Rows from block 2, named by matrix and row number. Rows with one number belong to one attention dimension. Each number is 500 + 25 x the weight over its row's rms, rounded and kept within 0 to 999. All counts start at 0. Numbers have three digits each. After the name is the row's rms in percent of the matrix's.
# v: attention query, key and value (stacked) (model.blocks.2.attn.qkv.weight, 384x128, the v third), inputs 64-127
# proj: attention output (model.blocks.2.attn.proj.weight, 128x128, transposed), outputs 64-127
v.20 087:503447508463452482479451503576492541521469556454499573497474482498459506515490522477459463453488424488501547492507474471482504514507488516510515449470476518500499483494502489494513466521487502
v.21 086:487549498463460488483518512536493527470565504475516483499517481504535555488493529457514426499486523515506459493507510458455546491501503456508537502503494491494508533481499439468491489505472533
v.22 103:492490527485504544490457500513501542492530462463506520506524536485462497522501490500479504470478511470508485523513469504518509503480497495484488491478483476476503473497478452508522500502557522
v.23 129:556541513505494502527539508456527460473527455514506462490470513528525490505520499527510500521502524511495484521502507481511479486491537474480521509490508561526482512503509526484475503514489473
v.24 103:508476502521524545483509496487499464495407578515515530509482487473482514514477500467501492499540498497497481494493556458504510562518501551522486462479450473498499475551486503506462520480512482
v.25 124:521520519472506470558472502525498506519557481511464527492508473507517475522520511479517503439467466500498504484487506531510512506512487438494498546522508481475529577505538508505526503477472510
v.26 107:529430517495500507514499515512504548463497489490504542535529523488452451511491497512498514486488443492501522540488450517499502511509494547472492508497483522464511475466493492458499476527460488
v.27 106:481508506469457527486490522551496526481520506490498488520485509446481548495475462481514514489500541501523434494479521478471520520480530522485514491528505463501515509465508470522527482489517526
v.28 095:502510464499489507527524491461448453493545477481509484488471514470489472493493521501507506495518474488527508494482492517497485499536491474507517490504469530477474547530469476490469485531492474
v.29 094:471470485511476484508515508517517569485499558503499497506516474451539531494538514470502507500488490533481557485492488512489506476515480475520483490472488481524497547465513512470504482486473519
v.30 126:531486494500488490539490490494520500455513505496503516539490508523514512531507474500511525489507457494521489510478527499530517497480534504466502532530529522435504547484512506451534516505440503
v.31 098:474482488476467461438473491529522535492516489519530499500483503518446559473493451525493510544498495551471531501483486568457479545466495501455532501493519505535485499460529497519513499507506507
v.32 075:501513491479480528489480494538527477521520517473524513515513495475503498510502523497507529514473473513460435492507507497511526490531461500470454485463456450489455501552504475468509483519521533
v.33 085:514513544472519495450465525525522512523507509509498527472506499536463529524541543463462483492488506523503470486526529533498497471508464474548515507491483472551468512492520510568513479496516490
v.34 101:483488499522513472497499502491535507513471535490498518513469501507519523480498473506531517480504492540493520488516468511488504483470493487513517485518483546511503493450541506544446515525507500
v.35 099:462486489482473534549540510467524498511449469530515503458460511471520452460543523505473538501497485452477536477522499475516466508510502486483476441495452514544497481476522487495502494517466531
v.36 105:525489489499469463505467496520467571485485500535494496591541528484481540496479490533537496474524536552505492523501500528523495523513517507485507512524510534493512503453517520500488505511474517
v.37 093:442484509541482474471516495480500503511489546498491503484457502472527501468507488502479509484504471474520520475534493458503497507529491515505484467508533507499459444507470498522486498534521464
v.38 105:477513513540470528511506480534479503526503501491505477499493512465542464535450487494549527538507519487474473491499479491524510521514509507453513535473510459502463556480501501487534474494474519
v.39 097:501514477523445474530524514490485510473454467555522479522559498486530467441508510515509499495514506470490522521489457462502490496549493515487517490519542542485503505513470518470489504517438554
v.40 096:511514478507507456549507502519438489489476503547501505508541505502508495451511508463507496442479486494486558468515475508504508469487513529520547508492489531520489514470467504500479529528450538
v.41 108:521503543469513463495474496464489484470501486488518484494529501471513516502486498517529477492546488517534502497490518453483496490491495490544509500537513502512487500535511557523439509530519448
v.42 074:505458523477515516506560508525482516490532510466512514552505488466494513474417561498491519497465489488491484494503491479554521500497498492467460506492460441497454484498473488465498498508493514
v.43 121:462534552526518524492500508475532461499459514471465484429483479506530473527513465517484469514503502458500506481533494458497479506509512487524505503504559476507474475517509531497501481516502479
v.44 103:510472540471505480550538520444489517521520542483493515484452497481483486456463563516476476495480477478524513500492540502522478505499495487511483485535467523537497499488481488494437560508515456
v.45 095:493503509515483513488514539527493477518498566476457509472485463565466505516494514517488485527490508495488516505545480508553480509472501485508452545502527456508484492490501498504474483501514458
v.46 079:448486503560490518533480419521467487457489463513495481538492513424523457547494482511508495491488498474501509488501452524494517516491542516448529481475501491516520488515476497493517480534491504
v.47 116:515507537483526482500535483462494461496498460490537456449526477485541501479524488469478496511498460480518545497509498450466496460477511507521520468503526503491494487531471507516492490524505468
v.48 113:515484530517476518491498501480562480497471517470513515481472543475504507508488508532491503539504510517484493509495520500492520478501477496480518453483500479464497490489515473505474456491529478
v.49 100:521524517443530473533515546505518483504502466525531510468511478508500504498574486475486486505516502552486499503492496495456505499514494496548498517494525489507491515512517507532536510437519514
v.50 096:465494497544469500459469518522521517504488480495508518547487531469492547492473529477538506495519502530442501452479477501498494501518486468514487488492480509477475482437487485519475467516493534
v.51 108:491489517550426519458470497524529515512488496488527509524511497524480522513490523500477516555521500547489497508472499516491495489538451448493503487471551471478475531469518465535517472467496492
v.52 110:537540501430529447534489515503498467518530533501524539467505491486516479504512504493501507481484479503503455513496493506497507492505503468506504519528482468507520535545497517483465519516493468
v.53 096:503481511498474495482556489482462515475515526481463488530517512496483515501467493547488490526491514473554501533500509522516485514476569531492499504536577493461533465532514501479486491515526469
v.54 087:508490519521492527492506510474533478526488534488514491469484521485510502493503553497491505510488479479488456502517496509513470474524503486502493475509517442514428491502500509515450460511509507
v.55 088:544531507492534521493471502496496472494476468476544482481516482547500475460512531488488491459482464471509460509504508478456505438504475477526489482532471503491492443500517503474498518516490513
v.56 111:481486529472476488508532514515530501508520463474511551511506538469500487548485541497481544514480485525468447498503492518518496526524470478487517447498483448481466501521512488500504450482515474
v.57 088:557511482460514501536519484518446498489523507529470491538517505522465499489472503527526497499519503505546511535482534529508504502445527544490515515527511518503533525500536523466534520480508496
v.58 094:487496478544488558496481509461524482515474573468487507445460462546490491487499498530466460502499525472513531502513503508487511524488519492517505519517526493525517487487512501502481511483517502
v.59 085:519497501506481481499532505453471508494466515494522497463525520582501514497472529514486484520474490480543490498486502477493471472500499490509503507525550508495510504482503512496474544487490461
v.60 114:498515532515447547510478468514469525507536533475504461530494510426521495517454467506563529536513512503496514503484498494524523479491551479481507514467512462502509552504488496472476499522500506
v.61 093:477492455486493472498473517552510520507550471544491570520512524473496494495502538511513537495501520534476451536485486538527508519508469531493512498520474498461524528520494496539483504478508498
v.62 080:459485510496523507576530467461498487495451496488475447458490497475564469510501463530518504501500494462500532483531484481521495510487510513456489493479487486522502486540485506499489519535505485
v.63 072:500498492552476542521458463508457505519491480514498487479478513479512453503490481524498493512532514452520497494473503487517482487526526531448483523471519495536502509498467505469515517528457500
v.64 090:482495463480532476505461522502417541501457540520481494526476487516532530504484479474493498477504512488517450508476507515490457530496471496548480514522498483506499508550537535477499508484497453
v.65 080:499486499506525515511517504448470493508525527539545461516543495522518516450490523485499453508486493510519507507544511506488478499514506503517464488456516478516426490516509501508506501507497509
v.66 098:511470458484543516491527510457477515491538498532519423484520526512482538476504503481523516523536502544504484506531483500460501468434489499495523510498489484484469517456513497520523505500492466
v.67 072:500513523487494529553516543510556464490524498511522500507480501503507483511505532473523519485536467528471537488523498501491519457533520503444481538478468480463483493499461512494519499514466556
v.68 089:526482501535477508490491473518528480535533503483467571493486451576462531499518502495483460503457484480510487474456520502505530535523519469551502477498501525521522480537500481517511521464507531
v.69 094:433476503536478482475504454497487504507506492499462546476477493512432493519526534459496461476454485505499526491492481481458514480504496461525505509507502544519507514517478492523534504491472501
v.70 089:485492502503465527530517502514483478516515487542525512518524455497435505523497539517495491462502462518467526503547533476524489469538471503457437508511546503455473517495474496507508526501482512
v.71 123:501506484496489450513495509534504478506544466485485491545517497471523461501481487562510595510501465509511464532508521486538515525491513494429519522516531446475517553496492516510473490491461484
v.72 117:524501485514503495487488480449494490503499490500513463465476504518544548475513483458490478507499512493481502500520458512489500466451522505538498516476481560540464476463526475533553498504513481
v.73 111:510473486495512513498519504535511513514475501497489520500508488561466532522516502457476459490459510487481530503463545539514539494507481459535522463489456496499526437486492484501510528458543511
v.74 091:522494474523492508522529517469501515510584481544502468502525528495465451538532525527518527518551498490514503466506511494508547496493522455512493491515464460471508478528495489552457494511456507
v.75 101:494492523521512504519447529494512458459478492530505509502572462538529498536509472468513522491516493497497526509491485497536520527552525503518508497525536493472528490521507538503516511481501529
v.76 121:513496507488546500480510510438453495453487551535511467499521500522556515502504459456544507506529532548497492498516496511487477476464523521537548521505483507514485531508531540507509488544479501
v.77 105:489503494542503510493529514501544554512462485525498524503493537473439496495496464556512492533497543507513519479465472520444501512476488468442500483506459525493524501446509504484472483465509507
v.78 105:494476514496512553523489494495513472479476571479496460434479499531489488506480508462491471492548528533497511474548512490502519495507488496493491488501473478475462458513471521483479498520514494
v.79 101:448524485519461538479500461522499518509494498519504535484488515499484528503492534495473414456469507510493528509499484510457499505528465453458474509483553552513463497473500490498537490503505555
v.80 099:511545508478495454498532488468492507502547462516518503524520512454492477506537507559501533490486484517498498548520481530522505483509524512466487512503534540471494547466490468483496486526461506
v.81 096:507478480484493460484481524532483502519491513473479490494475507513478461509489500495489518519446476534497434535522527509515481499486466499487513472486530445518481514498485474494497488492484448
v.82 087:487498488507499497493481506534461498528478469573500458511516501476505511510473522503478520487509491509515473481478499507489467522486466459490552533477524501476474508493524519508490478509501487
v.83 090:525472540534505514495508463476510457494470516460520496479507486516530501493475473469503510522487519476504516504538517477556505480534538543524533467464514538519471471469500497507506516514558532
v.84 076:530477522549454558500523473459536507545521556477510521448470538528471511511506498490498469546478498508507503481519509480492512511547540502494491487464492552535480489507514470511489472523498543
v.85 091:460482522486525490516544520482479515506502526539481499467494466510527472463530508476504471483495551477522519486510505490453508492519461472563478494519485473516486482569473518514465483537462460
v.86 106:504510491506476524503490517452490531512511487513532481469502518524440507503489524505510470535508528534511488500523487487461479484507476484480480478457519504480455475461551450489504470517506530
v.87 084:486466510527511495551466550481557488460467472505504499478517438504500477475495459501499469417477522440510521487496484469499486502510531519521487485529523474506512472505493534503504474497499501
v.88 108:488495481522524505527517538428476505500529528528488457490487496548542504510508493493512493491512510503491498523546536522516478487532495490558511523493532485524449480533521520511448482532489504
v.89 082:502483501515437472490487496536498487527471488477484532473454472493495452520472497478485526523452495490489497504528519454514466499533480510464512503465553510538469513489496502502504449511517528
v.90 081:488495445495505482491512498498486524522463497502481524503480479513491461505495491541491480492455480499511532572497531528516509567505452487517515501490552481482520486469491536475462471499515485
v.91 093:459502525507495496475467488508456500499500528520496480472503503503528463514481501460481504494539539502512506482519492474527462539531468492523531521526551486506492487541489559477462470521506520
v.92 072:485538462469480494503474467484463544474541479462501441475475571486522500501509511515446522502523534504481494508509462483469484484480477487510471519502518509498473485502499468503492513517483449
v.93 112:507503466495539492465486543481507523494496488537511479501530502523528571512524468445510456486469528489479517482464490533466492493463492466524517489523452532553520494494538520529536499477531491
v.94 124:435525480465524477457521465537461476496511506510467524533506470491535518502490538439505477488498478523480494522501513530487478501493459474493512535501540468513477548527500526497525503517466498
v.95 105:519494518472504544474511498465494463472491565488487483484507509533467541518477514465504505548498503541469507527524529512536501505514493521497468494456514497499469481516505465487487503522502538
v.96 092:538539489504480510468495554504535467515476484527541469521545483537490524507543460496453472491535486490520498473469478454470469524484510509515485495514469537512485466479498465532524507475518490
v.97 105:504509548453459471520508526493511503482557487495540442524524529482505511528469544479472551508514483475511489526488485507539511504505487544478495530484488472499490497504510476500510470483503457
v.98 072:505471490489461530496546466506529481528538499487495493553479525495511512516515571455453503511489512479498490505483524510513501496532481484547478492507486530492516477496453457488523474489518481
v.99 133:486470519525508533498507498478485510499479561467472517531441506434477458526485507531499544499490513428515491537496494531533470521467535541473511488469552473527544512523477508481457494516516467
v.100 101:565533491490459507492486480497487514482502464505508472538517506520523472489524530492470496465505457474545516501478487456533492487445525508526525490508475528528513490485514493525536530503520492
v.101 107:504485494471532542467517513508505497545472544472524534489478496492483477514514545463442475492469528471532504476531548503508498500489514464567498471477495495517547449504501478514473517505547485
v.102 115:454529531504530448488506479515469486489547477543521500509516529545511538517493461474510482481511504556518489469504500526461512500523482507539499527538509485473484495525532519525481502490527570
v.103 079:498467523506504532456514480497534477492519549495518478516444510466473472479501505488486493513511542478509514475523492527485460477509490472523481467483461484493488476527441507513484536518530457
v.104 113:452520479500516501471454480528459498526506499513525508522490490488478549481500490502523469517522489539518469458524518487469492497513461503497467495513523516486474530487530478547492478499529509
v.105 097:511536554489493480446481507492478492509480543491515479503490541531514534496488458456509481494491505516563533500502531500513472491478477491527525494526505510556465483527523515514493499500539507
v.106 105:502497523454528521508571559472468499522490497511474462472505492483468482499520494471470502510505496486494539528544475540485524492444533539524517559487551458474502483494514532453496508511493505
v.107 118:472469473509501495533496500500492506497537478524490470491539482522447511527524460542543549496534507512452481524479526534516508545498491537489499511485517460494485477510490515500469472489494471
v.108 063:515485515483470483505500491494530500479468483490484456445508497489532462491534459487487536513514509500514486484501506515478488514520507514486532418509457545482505492485496507539494541515503488
v.109 096:491503538505503517506525545485513465525519565494505508472493476506446483487520494508474532506477510473501471513532463529504521489482496506469468509523544453477479480543470525486469452510496483
v.110 088:526542529486474494475462501523511498487501497493542493481533491548533485496535503483514527500491486519527538504512512491516519490480497433511508464507476494504537540504521492514534529509521494
v.111 092:507563550509480502444535504472497490508493574518489478493482515486486526525530479506507497557509512521493493489487520509476483496487511501487503507457485471491521471521502517521467488494497496
v.112 102:498529484492501473508441478512504518478483488518508519479526468538499486469487502520536498497495487531480522485490529472491509478529489457443506442503494505497495533482503500496515512515480532
v.113 118:491460503500476518532525515451486525509477467465430473515440521431529482500473525501491539497490541463488488523509501496529466500483500539448512522479555483507486502500513503464501499543462473
v.114 139:527525519482496469527467477521462510453568489506488511535520516500518488488504515506498500466511444486500504500478475498523491519493527529509493535511508515477534550498506502464512508488505530
v.115 103:510512483472515486546491533488556511496515503484528487481528534539472490470534467468516478485495478503552500453514494499477499496482497492497500512525457514502480529512530469480520496482530446
v.116 118:511466513454525498557523519491483526472513467489472471521499509458494470495502511484495539494512504483511531516508475544534498518502520583497495514476509526504540551504500500487473526499513459
v.117 091:452500499491460488447498488476492505505491482495502477493505493508499520520486538492468489507517485500489480471518516479488508471488480442498517514511507442498491456513528501474538475476489495
proj.20 083:469518491524531555491510513512481521498553488562534464549499468431528484492478500502527467481472512487499557491521467516535490483525483460509489540500514444525509529505503471456479499498482542
proj.21 090:507457531501485534483484518492524507537461529520478545502496488517456457551477539517456515462482497469496556478518513501499444508497498514486478481484500485530517492526503495477522487500503462
proj.22 095:527469467503451499481519540521496512499484505535511454509509457493500528508478467525529493525485498516470523491475506491510528492487495481541527514500510508504480427483528527515517476496466485
proj.23 111:465494496507471428495479458521497534517471537454510516497532570521493505497540510527477539544508509504523460485460505526459522489500514557519500520522507505453529500454502508531521500503493478
proj.24 101:523533488502511461517487531489495507472535519514479490468524476520526479468521538508487500522474512487466499512497464527514528460489448482507486521507512531534506514508500484521486453528487571
proj.25 137:505494535522486541496527488478535483473471462521513487534490492508505503487463491509504465483521486528492547540564510471488527527520522536498453486476491481491489480492465499503501484480486458
proj.26 098:494555502521486533485527472493493509512522508518542485556502460476524541501520470537531481466455496539511492479541505476495518468478505473544488525495549507483478465502519501543494474479505547
proj.27 102:516500489498518532481515531462539487491475483505532517495537476518486491516523496506443457561488492508461539479519503516515484485514459442486512493473498497481489441520501491487493481486499476
proj.28 089:488513558516513487500569487517550503518498497481503523509492497506464499459497477531505511501481476549479475516498463491511549494495507504482458494527545502477525520484507528541473497492489538
proj.29 093:505532545477513563480491504479510490521504471520489523501515508466498473519477475473503465469520484466553530465545504474499459541501511515484516494499485495521524513521503444494515492485528489
proj.30 137:485504476492459513468518481503503520490510483490493506493511512505531496498518545529488486477430494565463497521501490508454485512520510488492500517478549494472511481498514498553518493490508459
proj.31 112:459485475508546535499496491487470498513513506474530494503518506455537482528536455485481499489515505487543460464505540514498446487476548464519497518505506489487518506527498525503556536494518456
proj.32 075:475455512495513486470531526523465510479530485494486507513488525503522494502495488534499509516504483496517501510543502537543442478469518485554516506550522512491521499492495529519491483494478484
proj.33 091:482474475481498508510549494494515472482514493471478515534461528467518482482509476562529536509527475504524515494541522499499502525511524498486430522530523491446476495528474490464486511498521536
proj.34 103:488492511523507464493463494516467478538483506534521467499544488504471485505514491514557526511485466482487501506500504470527478468542480506513511469460500494492491497474510566512484483494486540
proj.35 096:521521552526560466509495489488463433498542547497547514508533471516499494496470485475503455481494503509521482523506527516511500476473502532505514535483525477489481531562454504457471478469508504
proj.36 094:493495477504482479519480475516477500486485459460525461462462517523510499486465517489497505510486512474479488515424474458480503466523479500541560501494485497496486473516516521512529536533545475
proj.37 088:489497487510512544503544531529520489507519429487507478474549455557489476512492500490509489484454494565441498538525505536509497500513529484499500507453497516493536485501501510464501504487471527
proj.38 085:522490456483501500510450457503473530457498510465453462508484502474575515458486521491503506496527469506473528497469525520543453484498493491524541435507489511493547504509528514477508510525526464
proj.39 097:520528527509552513516510520476512505497503512437548485489480478509510505510485489489491486482490471518496475527473503465490508497466521475514542518491464488527478431529539519505494531518523465
proj.40 101:456503500512510509526479492455544506476483534485495517491512501494504476508550486552512504496502493467555456557484473474464507523508513445481467516505490495502521448503555520467516542547514457
proj.41 106:528497490485479488490482537536509510551526503530516499497509474511489495490485480491525488493486492534440528479516482486525543503555486491531493485492496493502490476512495524511477475482495589
proj.42 076:497496481500519504451423488537455481493501502530508487469485556529504499506516492515542465521502495497473475508532497536492449487522482476535526465522505511501504478514505487516472498509508534
proj.43 119:503462490470496544536567505473516488511557459498495479517504457497524491485469497494516479468520457494495517505535507515518517498502542498511454477461496528510494479542482500493507473494495498
proj.44 111:525504515514511521462467485550481468483523484543529473493502504488456471469506466480534463488504509552475504498497489512484521522549516471506480529472496463494521523525480512496509487511489561
proj.45 105:469465488463518491528515469497497491484525435512459503513499570463487514531500517478520466468502518466519461502507511516481514504509534492509507473515506545497489527536479495465572502525499489
proj.46 076:522523501469495514515521510467480536515505546478504532456495467549542512450463502461483503496503518488522490514485528488506460495486500490543473519491465506481515510462528474461494524508459477
proj.47 111:489533511489516559475498551480535506511487578517505572498504481496501484516499463504521511509503482511490498473514518492538522517489465507476481523492488493509510482495519464499473448447500528
proj.48 120:529488510522514485462520510505473496520539492503523486529499453458474480444490486472504537523490443537479485484515517520545450509505500513516468492480471516515523564499490514541490493455507563
proj.49 092:526491518529484492476499503484536474499488535508448526534524544502506507519495476546510558509510486433526498492503529507518566504478502484444477489525514483510473503512474496525494491503499467
proj.50 095:501490540511512493515510468511453531534508525479515438494514489507530468492485485524546541557502455505492474551534484490548488480534483530492526461495500469474504477492527555518451485481476535
proj.51 110:522506496515520496470532523502486514515488496461494465507466534439545502494476475478530563527480467516459495497509506472542482499498502541479511489531458487471494487492480522531476498478519531
proj.52 107:465485494503508482480479520538494468497509494517473535506517497504470503483513543534506478461488539527509541483476521484501499497492463481511478487509489502527472555523503524492500530523546551
proj.53 106:506514498491496507505478512512477529499471432498527471477499520545468529533479507462501432473482541497484480491498496492479513490493466476524524526473438531533499477460492483484547484485484466
proj.54 086:511499522485531502498534501517468447493534453465496491513497489458492455472469466533557514536508444534513523504563541503553496509506502481550448515493469519492548519527499513477505481496500528
proj.55 089:476487531476530495482521502481505499516507540502544508530507486476466511509517452510501479533503494509499556490525482456517487532487480528523520525491528495507478454534516502549398461496485552
proj.56 112:540470489480524492464485494532445455502526513481505499488495514515525531464485482522545514535507515499519487486534544524564480444458504502524472530508477497501492513505457492488488484477523569
proj.57 087:512528499511485480497480478481487509483442504506518498505496545501496522493518522483492487495494571463495492458467463476463516512512455490490525516482489517513482524454481485487485501504486482
proj.58 102:484529508522502519509552500472523502470510446524467477511523487452469469522512494451486496492519463497519527524521506512477470510505538514481466508463524534488506579527498481498554504537469470
proj.59 096:510526492456526500483460517505512488493482489494508461512483502455485520483507480471523483480515505542493535503517489465480539537517479480516524510483468511544470427503517533525484466503494534
proj.60 106:495482504517505469517450479544492546516502481515496489477505501482526483500450531469505458494489478498436494467446475503525470524532444515536500461545453503468543550500554520504507479500491480
proj.61 098:539521494502485466482489496522467498504478506465513485514513504549485536525508521507471515500477550525505462482470523512501502458483504477473506504510444508521488499472479489446532542524510514
proj.62 083:507481484504499507498463528517493469492547491512505559489494461481506492487484496483505462475483478485521479502490521517503490481496543449542510482485524511502504520488519502465542471521506473
proj.63 072:493510509459523491545542478473544506468539484484506474507460472493524499467486528433461448459474518544483526503485491499465525563522528487536495500505466495477529494529529488478520512520500478
proj.64 091:489475526503507509498565483529543468495525463509480524534528521486503451477513516532491514484507493489487554501574523490521517499505522522458520497477491479509448516494476482497465470495487532
proj.65 086:513501503501506522488497497534512457510468477458462546487464514514494450519513529509513539505510513484502488497509487488544474471479491507463543497506477525512534506462493476451491506483500509
proj.66 102:523516495503469502486466478497512504517459508479471542485522506496500455540528480483494530513491531483491516474452524516545483516534495505431514524455520511525504494459469457471515513453520528
proj.67 077:524493533506509488491473508471484511499501531502479483465511448511511487516499526534516483499466526472498473533464481506514515504470485525537470479505499520520523519533532490494472508500488472
proj.68 079:487494552491533503526514520481481510480504483495542454494506561468497477495472528510467447482468520515445497526497485522493514455486508495515469494517495471470487493485459555501500492562486500
proj.69 100:532495508502500526520513525503513522506515452482506509505466511456511473485476542530500484508501524479483509496482471513524500513507521543492496499537514508488523573523485494435493490499500487
proj.70 086:501532504489540480519503528487510444494487475479515491495504526519535484502505511488518527521466514436515480531512445474497508514501470476524586481500491508511492469503485511498458489493501537
proj.71 112:494520508506502528489531511462498468478430490556511474485518465516491526471524462477505473465496499492487514521533502493474526505497470508521492503502521504506469434506505513558478501478501489
proj.72 124:500465490482490502471494498553480543530528477499460531492506516489466482530488519504510524493496516501511492468434529527525455499507495505432527492528507491495540546495473482440530491491511495
proj.73 109:502501533525535514509493511482509465495540506463503518502519526540527491464462561496485480499446511517465423531485488515506505492484498502476495511462521492501450484485484491505482486512534488
proj.74 105:526514586529519512508492522482492466523452546499504516509474480534473520503484461509509456486460501472485469520524473508508516490535478521523436466487517521509477472520490492494462492475534563
proj.75 088:525487481496501484477549506487500495534535493471491497470484505454497523462506497543479517514499520476490485475468513535479484489458495512485514509509461492534500554508511519540505534519538493
proj.76 130:508495459494486501494486503533509513500507500517461559481476503433485487521521515516451526510533500484532523452469536526496480535510486518438466546493479488513518544491511444470529537462517489
proj.77 108:523527491510492453489469457472482477486491571499503479506496502539523508481509443492517474523527459491497491473500519495527520509507535517550489478483539538472514490479489500550535489476493504
proj.78 106:541487520485494457529452488515499497434518514532490520508509475476514498512478511514507519482506521454495496510469496486463486507503520525495499510451492497541525519518528474467554501515464484
proj.79 103:485512506494504482498527497504529495508512447437480476483497492475512467484503549483509581522473507501477503509489476504529465476491531533511540495524463496490538538497473518474515513506507461
proj.80 100:469526491521492523486516525501474492536462473480514503515456514506476508489510509489492524542504474492509481482506478459486480513542464476522504497548502497505513482525523529565454520461509516
proj.81 091:490522488520532539527528482503535456474468471522518501525533495534507505468486546500513465414517529486515518514534520476485549499477487481467521528456488488522484434467517502465483515503512491
proj.82 086:493518501501505472500538502478507493484485494457466555526497523504512497477511455513535526517503489474503535523566490504526500491498522542467466467551537510505493511481452499474501500449506518
proj.83 095:512488448484483484498429488528476522508523474503498480472502511494522526508502524526516514504537493542531487470446498507482440501469483488468515519532492502484544517475534499455535499534491469
proj.84 087:514523505507511469488436473511476524481481487487495467485495459485501478529497534524493502481515508526515505477446479538497465467493508513544490503528468501463559530481503528467524539502489507
proj.85 098:483499501509518503521488508493530468511499536509486535540451490503444473517480532511525464478514466473484515524562497474530494545492547551474476491474486489522484538543507480446510490504511535
proj.86 103:513526514508516436481495492500489489528486540456511485515480532556502511515537502490501547532484488479515482503482474496544499475501525496492499502532509544530530516477452471506502520482497496
proj.87 085:510488474477523492506509488508475498529524541500524515508494520500500493507498508507539494550526476492481515501536514442492498493480473506509493490455455518527497540532508486470485493533515479
proj.88 102:497496504498503482497488481555487471515491496502488531515501519473461479489500567519487538478499490513527494483531493506525474531513501527422460501495453492515504513511487459474524531511515518
proj.89 085:484518450504529529495500486493523499467501483475537464498508510503533534482495554512531484447536504532535515509496502516495509493484494492497518475534469507472531486476515493446515543528515446
proj.90 081:480530501509507517497503497522498461483512477494547485518523510500529494460488512474507572475542490533479473457539515474498454470521520509461519480482469531544478514492520498515491535507523500
proj.91 100:520475476482474504517505496491513498466499487494462504516493509437492540507498495530550533482514492479524537481535532499464500506514552521491452501517449487500501526531498487506556530524519493
proj.92 070:495477542509459485471524509519521502520490474491470491522515466490464519492475506470535501497460486525529518509509496501502525524551527500473517499516499471512536521517498497501527479487514537
proj.93 115:473476501521490550495548478546521489537513517461425565509498544512480473495504516492494480492510522516486486496483534531547516481470501509454494497459498495467477509478440487469514514483536491
proj.94 130:467489486485494557534556538511566486490482437492472522493475524463509460499504558517468523463492524484517524529540487503528506520469507536448503505506506499502479500508473476470494513485497469
proj.95 114:523524482494499470494465499536506502489488484492523500523504523519532481511504534522447518471502523479540461495482497518481489493483492482481537524506471485494520463457518499511527537494481463
proj.96 095:478477507473486526477548468460490510497481489487501508491498487525497534505492454464511499538474521528478523502494501528483570477495503534521496496496513500448497471506518510540481478456498560
proj.97 112:541495469502477499490465461471473514474453515488444515474476487547493507515525518507486472521488560468497489510457492479491518464475488484519562497532491541486482442469458522488480513516491502
proj.98 070:491512510525466473511475487486507523454480504479486498478504507492477450509484514530509516476489478485522470504489470463474523519483522488478495520504535492492517540490503514511475530494457486
proj.99 118:534480485472518505500492495520486515497535502498464529494483502533524492512492533485456485475492502484492531482534519554532451480516484496447510537484445503493466491468482458445559516516474508
proj.100 098:485501480497467497488534499486517524508529499464486532498506517486496551515466528458488526553478533494485523482482472513479516506527483520517516498502473517470500516494509477455486475482467555
proj.101 102:514500499515459511503503483476515480493499487506486491511494485551504489519512489515506519468492453533537518535529493540487505527520508503491435560525510507496457532544479498476535512493467504
proj.102 112:531497500510534504503486550522507516545498481492511493498507488482495495519543501533538557567478464541504490501546530476529500499529501468545456500514488480508501487516483546549476500493487468
proj.103 079:503486518483501499518519508519489530494507466503462509477505460519499481527488489499510499463493491515478516503485526504500518515545530555500459527501516537504491510485518488474514476503457580
proj.104 108:492491516513517448529458490488497474534495496526529488491511510500521468502522458536517539508479509501513536485511500523485481485508485482542529479515497479510527522535511552485488532503499519
proj.105 101:522473429481489511493510511526500541539513486476505520475528475507522496547554545520512534479464471554460514491556506500490502503511512504530544536474498497453506499510533504481497505495482524
proj.106 096:496506520538518489475438499499505462487468506508516556530490528556507523530507509491540505475472505497517460492511554476516482512518462467468471459503503539527447481522474472507500490437503471
proj.107 118:514508511523542507502512531512507476510444517492478537475516517487517486485502452478466489543489506473505467471493494543547516473484511477467501517495518485463508463462484501523501515477540495
proj.108 069:501483489515524533495514542518493530502534478505487496500504462478488533491494473486529494527537533541452531510465489520540524485485524530487455565491533459492486523496482476509504469480506523
proj.109 088:529496530494551487514485502469483491495475532502539497487496498593501524528508501514495491445489512517491476522493549519470497514478510507512519500472463506518498466471536487488514548495482475
proj.110 089:516524476491486477522523503471520494480470489509497496469514488506487532469492509498474531436526508540520489499423467499451511477476506543476553530499525524521493536488524500498478506495497501
proj.111 100:535480452491488558512493496518515543501469502495507494466508466513515510523492474485484488432502503532471502492495480527462508508504492526519544519501497506494472460446512490518498522495492524
proj.112 094:483505477501496472516497512498500469525512495541522494482508497434513511468525488511494485499532527495515484474455464495455505514472485518520539506497478505524520545521546502511491499510521473
proj.113 101:503481478502513518516458478543509500460530527495464537498493528478502451500478544499500493498496496452481541513492499495533490528509505453455568526481491468523510498483454482452520516488509452
proj.114 127:500499489524508470501509505488506535552535510469513530508503534502503514502484544495499553565480524510527486465507493486507483467503482514500510432499459516512519526508499483506493479513507525
proj.115 110:491500492462511485486491475473470516522476471500514503508503446528534548505519487485478540523521489522521481515457495509504518508486523542545494495486498574528507505457557499536484497497509527
proj.116 096:509488483528523488496442478499499480520536504478485543483492523501526473496508493489524540592508506486511449480471527503560476466487505491462501495528500509477449550461486476476524488482516510
proj.117 096:526504497460464489500495496495499503469450481549489506522488496479498515529493522506469459469494523439543516538509496461460487532519486482532516508520506510537474444530502501503474518519506462